config = dict(
    model='image denoising model',
    dataset='photos of plants, animals and fungi (iNaturalist)',
    train_examples=155796,
    image_size=32,
    crop_scale_min=0.5,
    horizontal_flip=True,
    translate=0.06,
    task='denoising',
    loss='charbonnier',
    noise_std=0.2,
    arch='dncnn',
    norm='batchnorm',
    hidden_act='gelu',
    depths=[12],
    kernel_size=3,
    stem='deep',
    widths=[80],
    init='lecun_normal',
    optimizer='adamw',
    learning_rate=0.0037,
    beta1=0.9,
    beta2=0.999,
    eps=1e-10,
    max_grad_norm=0.5,
    adaptive_grad_clip=0.1,
    max_steps=33400,
    batch_size=128,
    epochs=27.4,
    lr_schedule='linear',
    final_lr_fraction=0,
    warmup_steps=6680,
    weight_decay=0.04,
)
Rows from block 8, named by matrix and row number. Each number is 500 + 40 x the weight over its row's rms, rounded and kept within 0 to 999. All counts start at 0. Numbers have three digits each. After the name is the row's rms in percent of the matrix's.
# conv: 3x3 conv (model.blocks.8.conv.weight, 80x80x3x3), inputs 64-79, a 3x3 kernel for each
conv.0 090:479491521554538525502515487561501449545486389580516435498533567531524547501504512536526562534575581536535528503485538508505521513470488483504503464444504453488516475451479487574453496488497538534547497534550532547509520481486528569480534507480419468444430503508443481450499477505494550563483536550421366553494473544438413390445428401437428416463484471562532511495466471553520524460498520458521540483486491509484522526605501508496515
conv.1 119:495480490470481500550521488447485593506479483571467474450502537486499521439475482489503522514529548515485512486509492492510478524503478501486463470486470515524488535516534491483487488512496535508519528500491535498486494497497530488499521498500620466550557505531617519508497536483498513535580493515594469463561481517470473386489520521449476480461469484495485496579530563510489508535468503534470529499484485444477466459483482510514503
conv.2 092:500464487614561541533470481479494502492530492501527511520459448556539552500484496513505520519502521472495509521320670721386718659303540466533537474494483511507462504485498515516508512499515455454455486493512522507508503507470505484442495488469500463482491497480498481461418432402457487502461446460504505482498484513522492507451490484525534511496515509536537508531527514507503491516490501467474527501484507511480496532523524514487517
conv.3 123:469509480470501504488531494488401606564407547669398482607478527625520542551494561523531466539523464520522482510442504517500540510483505466492509463492544493496517549515493543503497514495514536477531486447517479494581472483482477497488483503507480473487514465489487512475497445538539497546521484580532468465494468548462451495529533485514494471492487457451501534451475464463491539521520506479496528528518501500515547475477498491485487
conv.4 081:463454536532534524538479471468474450495496513502503478504496498450498488506502495471462471490535512481493524497486474496497496492480474458492509421547511416431473509484497521344483514506488465456482512525502517515492519482500512423478516490501601550491562509461573486516470476503510527520535530497527520458502537508551498462459452457477450427475437414487475540483478501478464481474495498456539510505525528516494493529364464500537518
conv.5 094:477474469491504496615556449501516511509574605401430561469467478462442462410449464527600507491486425355184398493505500490521480484516495568553483587553500499473498514504492525528505504514489496533491522536489506505474482474487487494492497502511545505503511504482491551476533574504541545546572552527517506531550502460444497444525525530513487507511493523392415473408421453437438414438456508454466484560528521474475520494505526555593507
conv.6 121:550492491491512515533495488420556474454497494437471495517506461520494516506461516292260381477440434529510447473511494492506475507521502359562468351460482494471467467504489462457478510483503471460536517483534517523476498509498497525505487490490521503460534487513476501502385471530568487520535507498499484481477512513517501469533486470544540482504490470375461532406381480527479516651558481552548448510452493537503517574516503524537535
conv.7 115:560509511465444500534458489587441498521457577546469480579469457552501453449469505541539475528515491459474504480495551488485516484507520475478528476449509475464501494476473506481483481476458584525503545484520500480536504508490514501499525528519547503656576501552627495684497455509559483440540514522566434440562509515639500398480530523474510507478493496492508541455482490418455476522523517493469492512467504491484519476497515500461501
conv.8 108:494458536484492518466486501499493504514526541428466480498432484509477541424448485490484503475466477481409444513501494487499518495480489505493445506534460511493496503510481468488462452493470583654591487582534543604565508497522513508511534518518553507523510477510463488519461545493452543488509596544508554517474517476482492482475491480529520500496498483539512526464433472599593634466484533490478467527494503459468483476485508491516502
conv.9 077:517503499512525500514513511510509515489495507494497496495497500496481489510503497503507498506504499502490500507506508512502494516506509509500502499562502511504497510512509509113504514510507505502508497463494518499508505514503513081500501503509504490497494496488504507495508496498492505490497487501504502504497501511474519523501505491493489499501510501503503486522531508515516509486485504487598520499491512505504503493355479498514507
conv.10 094:485467417441428430445471511513425453481482493520507500509540498561574520521539512544519502520491493553533493510507436462483437432490493539550529581570549512498475496489541511523560546520508511496489520498493468491505496475501480471490490492514440465425426514412343440443492485505536571546510535462488475534506503501522400418469455461453450423473453426497514524472511526481507516441474486390412439461486515540503521479489532499497501
conv.11 104:470516523477503470534575520459523595482493504513476457492495520516494511458487487468496493501496509489470483613446359512501516365456558503470454508468455514511494507520531480502498518532518477424484528478488491481479485504493486504509488479507485491489490502502515499511510576496504596490520615520445492492497492477505549508506468457515493463519493483513504505485464474514508535516506499478516487496537489504466446500481452491510473
conv.12 081:485520474471515463529532474588574611494529489471534513500493526498487520521496501560533503512457489481487494540438440529479459590541496503451452513442463515484512502451539503595458508500498500496525482508489495492492513499545520528509501503517534482576522468592493432565519495451441461441449485450562500508578518566552602597519535506539567536514568556500493506468475439445466447496469470487482486516515506482463527508622510504543510
conv.13 065:515501508513520496509505524478483475510494539517501544522513506527481489487462474492495493502499499495467480490505535502538533486540502510517537530528546517519523503499509496548483486491501499513502483650516532541518478473495521382496495512487500489508546502490526552500548538569517507510478379488511521545481512501478525477539518509535528509518506512518497514525532532525515494497488498485484505509500533508494511507620474514503498
conv.14 091:512534540501487508497487494473464486469436423493488466535548559544555551514522536470455468480503510516509500488495544607579576622549502515530495490504548496499488496513494499510495508486494522518464534535496530578530507463474479452445480465485515476556468468558540472530468485536504517600504467463554465483538477510493510470506527532495524534489519514503522466498541514474480491486493490511501477520503507505526553505516514480479503
conv.15 076:508505498503502500504510499502496503499503517495494493510497493498526488509501496497502499498484501501500501509500493507501493507505498492498505482582504500498492503499502492534508492503499485453496484695479499499496509506508504495504503500509500508498502508503504510502509511494491530478506489495507498502502499500501493501502518503515512504521505514501501496490489490498490503505498493504498485496488501503497493510466498510509494
conv.16 109:485503528455459504468461515499576584504510528502425495477455476483513461494565551516434482535477492527459507581533451575502493493446512531559466505575474554549517484483461494525488485508474517527487481537513440477482489498528466485505473481514558510515575493525541481427482536460549558408607597437566585524487490474478515498479511486489479448481456457542511547533490468528497509469490488511517500515522506494490504492459506502486503
conv.17 070:504508521489510490470471489516488466476465450548506503495533485443781467487518471462519529476573482510514489488513509487500504496487497470567502461972503481553500482481504484447557486508501521495519529564506487478470513499504484499476500491513498534480503571494500487488509501511486481497496468498509605514482558492491548535499484500518519515493531509456447466457492501486509498524464449539463434520482468480466517521242581508478506
conv.18 105:484409620522456673549376435515465431493496442583575483520518545493493467510467423547515531529506526524523523520467505539469514538472481483478528438427487512471495521517513524525513527520515522519516546525513534511532509494491499492454504478475471457504498517545455526529532486465469512516460476420477463531494481495526539520521504449515491381508468414496521526491526517453489427486507526494471427534495458494484469486479512518501498
conv.19 095:516491485553519494516494513519520490457498526439511549362444478399474505421476509499504491517527510497503499541429385647488371623501428497452445494435421490425445504466458512522455536521498496476519472504466442430429461473490494462498490480480522482471483506478483536508437432458390385393477420533495439434543516481560536552487489485491495491491491498487477501448428486455455479514481484496502494493491487467475508471491495462483507
conv.20 128:541506525471534507486528519471558506518610473380542473507506527517547552468542542489454424535516383511508502519485480486492515509512510467420493474398501503456543457450453485455484512489517532485522464483533481472521500490517509508513515497515446504501546452559510511408486454558496456555511488501437452513522477486502591476511513479512504497521480487509449463453401452455465518471482506421465493493476529512527557498467559497473523
conv.21 065:481478501526517482491509536514532532503504552467469515515486507424709494485468490548476524482673488509510512493492487483541499524537492476475492457740505465447498497512480505435532500523470469449492531556485482469478512514514487550471503495532477469503515482529457486502495446479495477503534513473515465490491492521490452431534524497520482488537494514502495520497460504517461478508500486516491416490477484476528509514245537513527487
conv.22 069:513488512528498463523490489475495528471489535475489509462490483445526487481487499523517530513547499509501504521470495515490519489487524482520515476573518483484492496475492478648487492503484476466471548554504502475495489474490474833459504491499536549531513536502545499500515513500501487491535543519552522532475491534494526565489496497517511498510499496527471500504491507523494496490496491492459451485510483491486483498518519502502502
conv.23 085:457460415482496447522570572505546524447523447476544527503513544490492511523520487534529520558529514552540557540516570503484572459427544498490481529487471520498484472496535457515558509562521444457488455454493510488511434487520419463573465538463537458447502497436539533457504561509517543518529613510531460510537468462518423400503559539539605578540605549473485508523556570491474465527556562533550560483507505489488561456507535490512546
conv.72 125:502519524490549486420494540468556466502551534502528543430502460477546530459451473519497516503416425483484462527503464494517542521502501457461444506512534526530525447471473479489483499503497465509434501524477423499492557511516497487523505493513518462480459547509490476520497511471499578528462567516469502449519540502523470578495487517498503481511520507447436390522486437488512526462469522496496567506475486526518518532512521511552562
conv.73 126:438484546465494529472449495463480478526525523445455460511547477483499498409502506534503575471443520416398430501507476500521495504490482454498474544516483577544535509559521520534488509546514503509493492493446560549515523499518494487512497484490500489502536518511472473505480527480464538507518548466561521549494498492486466448504522522512502521500455514424518484591563553514367456527468494524504531552475493460460466486478471506528533
conv.74 106:483499576476492467556565507503509534498505496482484479541452537478432483491513465440493472482546498493479508478541604513487491608510444543557455513482427501469463466492455447506487470499499517586490458528453473528489519494518522504515511501510530487493514523498517527485498499515492487510492459525474549480513497445485534621465505489479496479472476463540500494516488508547550556491448512499500507469496476530518517561523469562525482
conv.75 089:435503520408419431486480485539537526473501472441473491484488528523533519495475464491500560527537572520526529489499522482511524540512518540510526532530517501468527497474475503441545505496504475442482502468497509493475509494495485449518495495489462544522526524471523555504564515581523473586528480516479513605463450474447476552449485495413434458421443444547577541466490481498460430552519496480497492554523519512501512481447522502509499
conv.76 098:512481528527507523501468481531502410572559442528537459480486489437493512477490539462506488455540600486517589487492519524490513518482491493465432461442402471454436478484459442455429465489474495514505483488495512475486524510538533522546511489499448476468449444436421474424426505457455524435475495442466498508522500586525487514473495459487507463467483456528508491536490408500480418550497512614542565501486503523522505519502484553528545
conv.77 080:492493497504481478520494513508538556504515505463492488485471459496521453523501458459507538469515487483477465484541618452494581405469573487483502513571495537512492497526494503414520486500498524511494532488467500496481491502492503449453480476493515537451509517510499487502478506518519546528473473441458535547486501492548524531483455502443432468474472482445433459465525532497585584541495481486515446529528502493552505505412549497515516
conv.78 101:543509518555539508462491486458509575422497556421507561512550547471485508370407450435476532441426493530531537501506491541493478543493476462462489458459473481480448506525515520489506511521508492475491531515533558570555516511501506499497485478485533499440456504526499506542517536507477498495486563494535606543493510483479439482479485457482514518481526512453459494508527521507509503514541517526524495509512504488512484469470483454482495
conv.79 101:471547606585596559565530481490479613468486509475491465487492531518521527494526524502548536509478459518496463472496582502481524530499511516517476519523503484508466505486496523541523522528538540510522559534548512518550532498501510543496521510524512538512493490463497481511498456475515512507485453496492483483495460529535485500515480456524501464506494470511502498479487471478507525516502521461504488463491467467494480502492485512520487