Weights of a small image denoising model: 33400 steps.
Rows from block 2, named by matrix and row number. Each number is 128 + 32 x the weight over its row's rms, rounded and kept within 0 to 255. All counts start at 0. Numbers have three digits each.
# conv: 3x3 conv (model.blocks.2.conv.weight, 80x80x3x3), inputs 32-39, a 3x3 kernel for each
conv.0:124118117131000135149191145127109124103110106105127143124100119101050083117080112149149136132129132110103106121127111124194121111122106120119123115119137121129132128133144136137136144149137113119111100126134114135141
conv.1:132122104133132128116125133105121106112131140105134114137154146136153139121143143127160142105083105079107148140111086153136114125126107182106158247139222110080136142102141123111167126130150145071123244130153138101130
conv.2:121145120143194105105108106130114115093100098100127139129117121145141128139152136076135109121147082134114135118123113116223097131130132142121136098098184104092147111079106136138127128145127137139106108136119130142132
conv.3:123102120105125124138136124131186172129099098122085096143153142148149135164155139175145084131147107127133122157147162097000136117125106148160103130155085103112121146182146110093113112085113124108093093109120107113105
conv.4:110131114084255088059010080108084064111123112140126142105111094118136112125145112149161148108084081107108092121115131122095129137126165113122124117116120127122127146148129150171141148152147104104143121103128128109116
conv.5:163117136161086113118151098161133137153112089139118120133142126144168153104115098119125081165145086143107089153143129141146132133137111125126102160137131127126131139168133154140124132115113096128171119130153121119113
conv.6:121101101102023127137109110164137123154109085151130137092063073073077090099091103155213137100178120084165133105108094135083125122126079112132131136151122103121118104123121104095117109101134128106146151109128137114130
conv.7:125137129185156045156154171142086080088103095148090084095154163070127121073117139137109054146143109152159149118105111120147147119123135113117117124122125115121114131110123117143128129122102167138119143105092144128116
conv.8:116126112121135116105153107176106125117126144088123210120127145116115171106091135149093112148130083114148132122107112113119136145127126095130130111157132109115148133128116127124104124119110075110115110125083127133063
conv.9:117123140127063105180141136125147184180135147186137127152122120121075098124097111119151143129155164091132098101126131108147130112127134131127122161164146114112119110103112117154149139160140075096093133146099132151118
conv.10:134117111128116095117127190155119102125111117122115140121134115105131125094131133143144094133143106141136153120133167133137057115119168129125166128112192128148084152174177120106104156171036158111000133132255130100088
conv.11:143130137138120122130119124190200193118122114150184188158170158136143139116116124129142101105153146137176193145171161129141139105064109224187072176154120060152228162235149102180134173255192166111116145089083071138208
conv.12:129169159137168113160225162139124114119096101137129151072073071132129124154145134107078129145083159140079130149170180105130138093110116141132140129120132125153129135118131114112130149152137164165124101118107102142138
conv.13:115128127134155161118135157216157181111138217109029087143159154110116122091094104165129090155150116139135123124146129105145146104147137105131149138130159149143126069053061122097088124109149124131084135139131140121141
conv.14:132120147142113158143208150076096070137205182079141144126137147075143164094145161187210161131061091119108069123107125118100151120161126148131086192160139125152119172163156132095126122046110109119192162131071118116098
conv.15:127125120122098134150131157181136164149147127111149157165195179205225199179200178099093095115022110117095192108097108102108117097118109133114129132096133110130119124092122139146133137169122106128108163142085108118107
conv.16:125145128133135130130125122107124132114135154121118146132150134127149130135154127141141121126136125150157135140137139144143129144143144130125132127121141134135137122133123122131122132133129136123146137118149134122142
conv.17:124126123112129122124130124112121118131124126127118127142145155141151153145144148132127134135125133140138141135134134122129127129130120125124129130124124129122129126127125117131127124132128129127131129128132126124131
conv.18:100102110098093110120109141122098093125105089148105088158171178146153158155161157118107162124128175162186206117106130109108118119109128150148184154158190178176166099095085116116106129111115116122134124126147139127127
conv.19:134118135140132118134093108078097111128137143131118135121136148124135150108107135088102098138188152126160148123161140118124147122124118135149124115129125116136152114154142094141141121169165133116102163129144135178198
conv.20:137136116159089122147147130161177173160059091130017077136113122120078118126102113086168117114199156092159153136139125127252125157133128116123100104136105120154139057104135105129140109142169145128141089150164109146159
conv.21:120125145122118131129119140099111093087111169113113192147147146161154139155152149142124117137142131129122174126119105125119106130112115200123153227146215166085150151084032143121120146169189175095070191121124185139100
conv.22:130110109151132121120091090156126132122135157146160231098105116103112115124133134172161140111111097129168174112125130119133148090110119142113128146128144127119129164145137143143136149160141141152115168159076141122046
conv.23:140153123122139126125147118228195122217175042243250162140142105126144112106146139076066193150044081193199205115118151131128108159088120067153056078116174146075109101156120101196112079164106084139202120055108210151168
conv.24:155129155136107141122147118126140109124110000142098042121119114119101126107105133109124129087092066142075029124120135113092051116119146134138106092098102127118080173209192105107119131099127147133146082115196124102138
conv.25:139145148131255139126121132149125136158127113130147128123161134147205169095134135121127117126128120137114098153152160114000134135133128129131121126143133118126132111117119099100107114113112137139143130139140138141155
conv.26:133127130130117126124125134105104113103098111109096108139147167148157170160168166164165163165160160162156156143170135150123149130126172142131128142132146147126149111114129120117122124125122132132135125129130126128134
conv.27:133122119125135121139108148211154169135122079207158132104108108116155131103124104167186162136151168113050086139135135154186105124128136138135107154150151152119135168148155139199165106155146178073133245106154202112162
conv.28:127130127123130127137130129110113107112119116114121112149156166144152158153158158135132138124124139127130139139138144132127140127127136126122126128123127127129137127128130128126129131130109130132136123132134123130134
conv.29:134153139126139128148117154102156142142152135138212154132130140119092128125122121154127128151118179136137169119114112112116105108092135138098171112123147126159136150117115134134159164158156116126126101144165099119155
conv.30:100140111097118114059075073087147139122124164085076111148149153137171159088137142129059144150146181125069112098082119110100119131124096160108120154104127161148144178142104183120136187136119089116110122178131119165076
conv.31:132096112157000152171238162148159147141151140144143135151154153168152152168168148132118125131113131139128116131131144140186134131135113158140135143134129140131130132139130118112132119119121124143148128146140138144136
conv.32:145149139141151145116122121181154154138138080153152137103134139107158164119145142147159162053105118177221125106170165105199179121133119099109132011000094215153138071123158125146126148167154249186199110050087217176145
conv.33:150136124126133151143103120183176158178181169139132108115087132121082127141103143149124144145119162119113159146170128157104147149153145151135158167152167145156172175197153142135129123102107042104105096136130091090093
conv.34:146174159130255136113090139131149139138129144099109148123140135103126126084106118092078121098121172130161148116139111102129136122112138099117100098108086136142116093126139137147129147157138142134110111129105112156131
conv.35:120115112125101111113128128192173156128150134095117120100117110121147142098124107118119120104106122112158130138119144150170118137114145162147166138134148142125139128122133126120120106112116136140111126125121128116121
conv.36:117128112135141131133164134139145128129131135168143169121130130122138126106113119113132128115103100142094093138135130122133106113120095110122122122117105141135109115118109126123109154119123133139140118137144113109101
conv.37:092110114093155156094174159105107080162143138152086119110127144112131149119155164128139123158202114099082002139133125147152132151202166085090189088020059126091094029018117101004078207034120148178088117142094136081035
conv.38:086106086135187110126136089141136134082123133151143154226212165211198176221212183141163133098115124116107103099111097105117100094108083094133145093126144111135129124127127126146137126143129102111121092130150110154146
conv.39:110126143084117136177222178120134111047130116107147112064137132108142134119115104036064170137172171143133125139125106128099094102111120139100129111155156143127138122130114150211104132151120181123111144077119093125159
conv.40:100121106133104114124145128127127112117121122129129121135126131156106112137113101111098090120144152117139137128139117123212112126113106137123141126128173151137134123114125126162136122153134089112131085114139114127124
conv.41:111110121131128139140125118241187193124011024191140118143150133164167144159151124130148119150171096083113084095124127108113129094088072126122090164108117156110095144158109083120131100104125144151133130105072159101088
conv.42:102146150042160191108204157132100111105111124120153180126144127131139130137151145101136158095116130159133081126120124128100105118099107131097119141100128133131138124130127115128127095123114198138141214127136169089138
conv.43:093090099107095086116095099141165172154182174145174152219240241232255251229245229097082138121103161176162196140122123108101105111100115144121136123117134132115119136132134117106104102094100103119141117118139130131151
conv.44:137140143117124134115144134133101073127134149050044066147133127137128127146146145154099139149122156104064118102054065139120081135151081039082249122070183242095071135058122146057082040007056101114113123121168195104140
conv.45:133136129131119117119115135107117145089053109000000083133123125141129134104108115094169142131097114099133175118137125125118116114101169146161156152157151163124189182159121116070100188192163112115054169145120151154160
conv.46:169129102163137123127120126066091125133105087213170085148149158140144152138137149137151178116086104161170115090117129100126150077102128000143047000124050081090101109095157182112074205150116164067043108069000111183102
conv.47:128146127139165104110088105122181195160116138185147173135127150138153151117121121160174149103114104131165107149179128154255195108097158150127118067046044082104097114189174129175146161175128206188206155114112107105144
conv.48:117116134126123128120127131087091122133105110131128134135131104147160142137148137137117121135146156128128124127114135111155103120101132134121115113123121119123126132124138146160151155172160106113117089114109096125111
conv.49:119140123122121100090116071152110089147131087112122109062053027055045002054042004134143103151147126123135154125119143152160161150150146137068069129083071117118092082113114100113098146147120166108060162110056160120107
conv.50:131110146117119157137146169123102129142078121138081124116113109102121123110120120126119116153156143103118112128120107110095151101087107161114109140096078131108115132110121132096117138137138167106116179098100142092111
conv.51:106124107136123124108168126112104152140176160098132186192207202182185191147157168146108128100128166125147135133142106159190114138055149147151120133168147135174159164178117154210123143159121070078131132150166144149118
conv.52:135129125112252094125098120150156142158145149152132116107132117123161142118151131117109121132137109128115117143133150120071137135137151131140136141129118125121121124122123135109126129116116153148132151130133140133125
conv.53:101069102140072105126095119126135084133142105069088047149159150154172156173183172153107147190157206180176204129107105123125110112114104148131131114108112125109114154154153131126117090124115072102117088091097108122135
conv.54:124118128100164132110120114114102127132144144125137150125123116120119130090080088123158148134161153148138122127133111089000107108129093143141124144146123150155138142174155125128123128112113142124153122101110107122128
conv.55:123117135142119149158171142127158132111157160132161163119137122113127128109124131174168103124132120112108148117108080112138114138133103098111110049041000121128101108107108085078071107124113209135124123022000160110090
conv.56:142139137136147127129138127078109103091087053133140135141155140157177154159177163123122104111095093167122156135135140141129136117115108161151123095076054116119132074118088129128135156148156140121151150092107152104100
conv.57:115105103103109108114106107105111111119120120118116116161169173170172177169170165139131147135135145137136143131127118115103113104108116125127128123122126122122130120116119127126121127132119123130129124127131122125127
conv.58:177148139165148107142135133133145151126129117140130128171133073175142070169141075146147102156154109123146148109133158101126159085110132141126121121081105125135128129124144135135138126123120135151136114107087116117108
conv.59:113103102112091093130102104125124121126128127132134124170180184183194191185190182134131160127137166135142162129128132122111121123122128133131132123130136126130131120114112127124117133129115133132135133127133130129135
conv.60:129140123134124137164152148122130135141115118117090091117115133110091116122109114106119120120135123135122122124143114131152142134157130127137146129133147111124120136116107134121131113109117131134152137148150144140150
conv.61:166180166140244134111048116110112111124154138117140104157153183149086141162127160127105128133107140136184172136135153134135137133136144144126110156140120144136132141135129119109118127116134121129143144135096138098093
conv.62:115093133135072144096011096072078089143146142157152143178155135165149124144117093179162185161103126158124157092097102115141131136155144106104133103087108151143117104110126123101120147146132174163147161122127142107124
conv.63:130102130149096067120079142119173178144165156087079081101103142116136166158180191182135093150106098112098120131133157118181151126131133131145142109134144118109127143127138157122131145112135051087055051103070072105100
conv.64:116116135126107103115123128111115079165139159180112125096117143114142180121140163061026009105092050005114185146148152140132179130145188137121116149150183110113123120131092087114123107073088187171175229154119203144142
conv.65:127125136110154130124115137137094094086112084112162168173210145203254205199245183126151163168172140151121147108090109097077066113076090118130102125123112144135130094111123098132117119146139144107070156104102146142142
conv.66:115117107138048137138168155113110105102139115124151126161164153135149135148157141156149155138156153145160164105112097147255113127115117118114124090117157111109131133126113147196155131161122118112110125114112121115118
conv.67:124116129096121118123106103152163150134106114128140136100091103097088099144145139188201172150117066128131092145184144146108182140167116121116102112121115093105118140163141146138133135140140149145135126143130141133107
conv.68:140138129133255110125136136119131121130110138120136146128137119133133141119141148115105122129164137138134122117099099108195096117121103129118152114138119130124133123093120128148127136148129133139101116113118139124130
conv.69:114124151134092159179121149120166184145112123189086083019033016031098065048100052114042176075061190191212200111143155100130144111124129134147116149150127135146108142168147113118119110099119103118142098099128096114118
conv.70:131131126134138119118127125070111104138128143126097095149138148150120135172144142157105109172140153129097128113084078155229097160161154064083158136076109158141125133067059109076089095069101046153188068114132125139119
conv.71:129119127129133145137124129104059105101129152130129129155176145149182160123147120158145128123096149153083113132110133097037129146185129155116118119075053181127102093029153100082121166147131181153126181123106169127117
conv.72:140150144163255123157122168172147139146119111107104097114116120124125112141134110178115104141121175126111161136133129176139148125126183155144147172185210122133145150111097144156149131153133098095069110125096096109104
conv.73:126142136123123131133141152067043029103158132152187171162201161139182149116143110082055099111060107171135130117126122129173107121099130069091094105106110132106098105100119122150143119126130157109077146103110142131143
conv.74:101132139084255113110059108110110135104089081116091096112124133116110142136132144101097144128146146140151155126120126099016121138135138136125134131118130138120118115105146119107125112098138129126119127130151154122140
conv.75:141157162146150129119135130106122066016129179027166209120077074105103107145154169168140163139117119114122154140071083173134103149127103202122213098074157144087125129043072136092117162133107167124083139096081178120082
conv.76:120138126122090131132110138120085116099105147168173175126163115131187141105176120082082106088060082164126149153118147151193136141132134144135113127126129138126116138110100144159122132123109161166106177141086160119089
conv.77:127112124139041145126197128094098087114131135140125113116132130151144150126136121145169150144118117113109120117097133117136100099112094117112133134130113114112117146121118131105113127109119129126120149129131131120131
conv.78:117127106138157120106138142129136094134108066179143107119110082153141091155145096082149153131147124131107144135133119138146121124136144110133154138152161153139145132132155120124132123131111141090139170123161135125136
conv.79:105096156089077130069042140162129105157120117128074072100111120112106120146126130122178138119175140143153112119124115138147131151150156128112120159137143140129131125117113141118109148123120158116109162120102170129126