{"model": "image denoising model", "translate": 0.06, "epochs": 27.4}
Rows from block 7 of a small image denoising model, named by matrix and row number. Each number is 128 + 32 x the weight over its row's rms, rounded and kept within 0 to 255. All counts start at 0. Numbers have three digits each.
After each channel's rows are labels from the 100 images, of 14976, where the channel reaches its highest value: "patch colour" is the nearest of a few named colours to the mean colour under the peak. Only what is clearly more common there than usual is listed. The data: photos of plants, animals and fungi (iNaturalist).
# conv: 3x3 conv (model.blocks.7.conv.weight, 80x80x3x3, each kernel summed), inputs 0-79

conv.9:162166168158141135102086116117129135168140116114130161142112145133033150153168124123133129116127149059144101110152083111133070151152161135122084134148177116020136134100171125107135070168165126136126149074135070129111067147104174101169114138
patch colour: black

conv.1:138120135115123196079127193168134194128157197126137113141124104127120161113136116078146137149121125138131172140147119105111088184076123112132093125122105160114149076178112161066107086120126108126036138120143104065100126153093161127100166053
patch colour: purple

conv.32:112056099087155147103188113081188179119064107136149113123130119107117124161117122128132122162162109105115158133070103152173156089110148120136131145141121157136073234178140132140136103117128123136142151115163098214171134112173107092149082114
patch colour: white

conv.48:160154117108148123129113028129145042155129071085121169167113141097142118082101130058067151075142119136168163148087125132088188142138138089144096098097101092181109123103097121121130102157078133088110137125067105104104122125122138095153134113
patch colour: black

conv.12:091159102208146157156131144121115119117085158153075170217128173131154123155177131126154150101159107165068153157151135131143124171089073138129118188116132154159100107085146165112142200147172097141147048118128137106133109102137169150133141156
patch colour: purple

conv.67:146074039133145153108130064136157115134082132112129110135122115143129116189114106120094181038159102157103128095132130142087134115126202103142073116088112083145114126207147128159154136094099114127102123141147084167184139155072130132124173138
patch colour: white; pink

conv.33:099109131173149145135000150135108145082158143113112166120131121176134122129141098130135096143079145120157139068080125106154178085132110142130129123148144127132103115187191098133110101091140131120094109128135138114139102011144130156169147134
patch colour: black

conv.26:181091136133118107133139147148118148093119147061132132109123137144118092193139117124048163101115131155147196225117146120115106130140099150145147147114110035093077096144171108072130104109097119127114098133112115087114140172063125085089099133
patch colour: pink

conv.14:051113150108125132121105111101154166123065096182124173143114175117072129118141109117105128113077095099056133097079103156066108103164104139124097107083112121133144081104087140111120125080095117111128104126145141108172135065063107084106055129
patch colour: white

conv.47:157119143096170149109147131109119151159118111093121081110201138129093098121163086127104150122104108062134129079114146157119152103144135085162143086135092016182079113145101122124104115064135152045117156094133125096102156108102183145145101143
patch colour: green

conv.0:151134089123139174143094156119119165119207190126128124105073092084156175121145132190098112118121107181152148113114074150113198125156094138107152110046113052093081136141118113077121153102085132109105142118061124151108134132124113082135128117
patch colour: orange

conv.76:109154096059099143116126087116139141142086113140123146112119128109168138217076119135144113100139132109066078130114148073185147096119160118101076137114096202192188190139118111136125107128097111134085125150131106065071129161169142150153129136
patch colour: purple

conv.56:126108136095110132159177094115099159136189150059113099119191163111135117098115089108124075162164145138168140168140108099093180127164140153138070097165128043122090158105092137077195134165082160103090124087180143103151134106140118109133136141
patch colour: orange

conv.51:131192146104128105163086204110161145183120179102137124146110130141093126132114113131103155141017131105205135114129129105103177112129124098085115101132111065116079092154050121158118162087124117116133157110129086109094132099094142099117174130
patch colour: yellow; orange

conv.4:171149150161121074080130087101087097129156156089105173135136107061128154095167088082098171098122160118179091131191155109099130118133134143141150139144097051107082104100137105179115117062066179119094091099121153147111108111162122086115144117
patch colour: black

conv.63:102117127151118128142133132140184086156109138129173145138176139134135116138081103144124143129107120246078137137136162061145135105093122216133143150125155138184143143149137119131114130132125146095142105103146113119116054134118000127111130131
patch colour: purple; pink

conv.58:170143139171142164163103151160068161132153131143100173108158155077165094151168118129161133132149096108146146106202157085190057133160049118117069091085127151105158152153112134167116127159140119111176138136138175116118141172082165164106122157
patch colour: purple

conv.72:101102147105108098131123119137123161155111059128180128057135094142145113133109149142128132148114131105149140095115148102152098136255130138110132083107097147102166118151088098119089117075159121138153247152143150115121179146105102137103115130
patch colour: purple; yellow

conv.20:155122172235137087121144175131154159173115152167147150116098176152134114120091194138136105224127095130160126063162085097100097147132127143125105134129108137138137125084125158118146171047155168131088119142116131128127129132153112172088090160
patch colour: black; purple

conv.71:097104175128154113104140162139160157130128106052157112117133104121089109110120160153094138135158136091161113036088083112129073206108135168160108127114125055154035163118116122115144126155095150100072125132104118088152134082108108146143081124
patch colour: pink

conv.70:202127137115161147130089141101112131146107142128149164060128105103199141142107118142154172085146134171140075153146112086076126125244135159162133114140103077111098137131131187161185121153130135099106172148084154160150137098177111092156127127
patch colour: orange

conv.77:073105169117172125115085088134144124126154142131122082130114122181081127147128100129147106169077119110158100122113120131144120145152131114142110154152149146136112183133095099075109073118132137118053114156149099051198116064146124086141108017
patch colour: white

conv.69:109092136162164120106098141097178130133047166156148081156142110167093150150100136088148125126060153100128108124086122138049170140093177148145164119191107126166141101093168126100107119132148171130072142155125110180142125047185131128151147127
patch colour: white; purple

conv.5:132077078120087136098114083139114189134142116115125180112105130057099126114150120122121145168140136106087128101098117137108086122145103146135074151077107096117104228055167117154100118090118045146172118076131142156157132159147101085149095128
patch colour: black

conv.13:178138097112117123176154154141161155106132220152122086141131194073145080120184141125101156156136109119109112098176133138165065121133083159139093144078112057103088139188120122170104104132096121142133105116110069178084145165097114154112133124
patch colour: pink; white

conv.16:123138108146117113117119104117193089093149119131172175168090142139133157147071145140123113108149126242150115148120123123121124094108139249122110205128145117143138109113149137114136138133143094177128066078119090144146131142137046130118146112
patch colour: purple; pink

conv.61:157132138112127127133138116123111155127127108136109130111078119120106134116177148097127117124129142065151132124124092174118130144148133055114113106125112161088113127111139140129149111136117127151130148143114165140135199117137255127152128124
patch colour: purple

conv.46:182140138138092105138127003114133136140148160127086135229154128111121116122144119087120099125158115129131102163111107152126148087060150073160097150148112134152159119120197120133099163137061141123096055162129118117116104148151164125159136109
patch colour: purple

conv.79:050180131180148095099151043116083163139091130134126137098091087127158179161129103143075132106157164119118175147123098094160204121158165145124166131139137148142122063103115130087134152099144161159150149139163178067110140118161119110129178106
patch colour: black; purple

conv.43:152138126154112158108068017114124100156153101089112152118124117078164159075128124135126123100100167094148112137123108118103205119131110142155121113043129083137080159134115111114118137131094107108148154106118155057180107190071123078136145131
patch colour: black

conv.54:134059144135096171151167134136133119091117149098144104135071149087127128141140103154054147064141163092146119134109171126163104098141150138090067086067072054166072187096150115147141143091107117163072094104104121145097131108144106099130109140
patch colour: pink

conv.11:067096083095061132069116158126123163118116125110161171119119165116105102121160134122108144111107118104156161064122103144114160118146096148121085122082120106109049185100130117149147151083115083128145104070135125143112137157106076041207136109
patch colour: orange

conv.78:118130159201126103136138185098130110185117126148113129146115134170145068121133147104158132143143079081143137141118133119193137199110083117069075110181118122177135144118133108080094126118115123112106090127143125045133117181052151117124055111
patch colour: black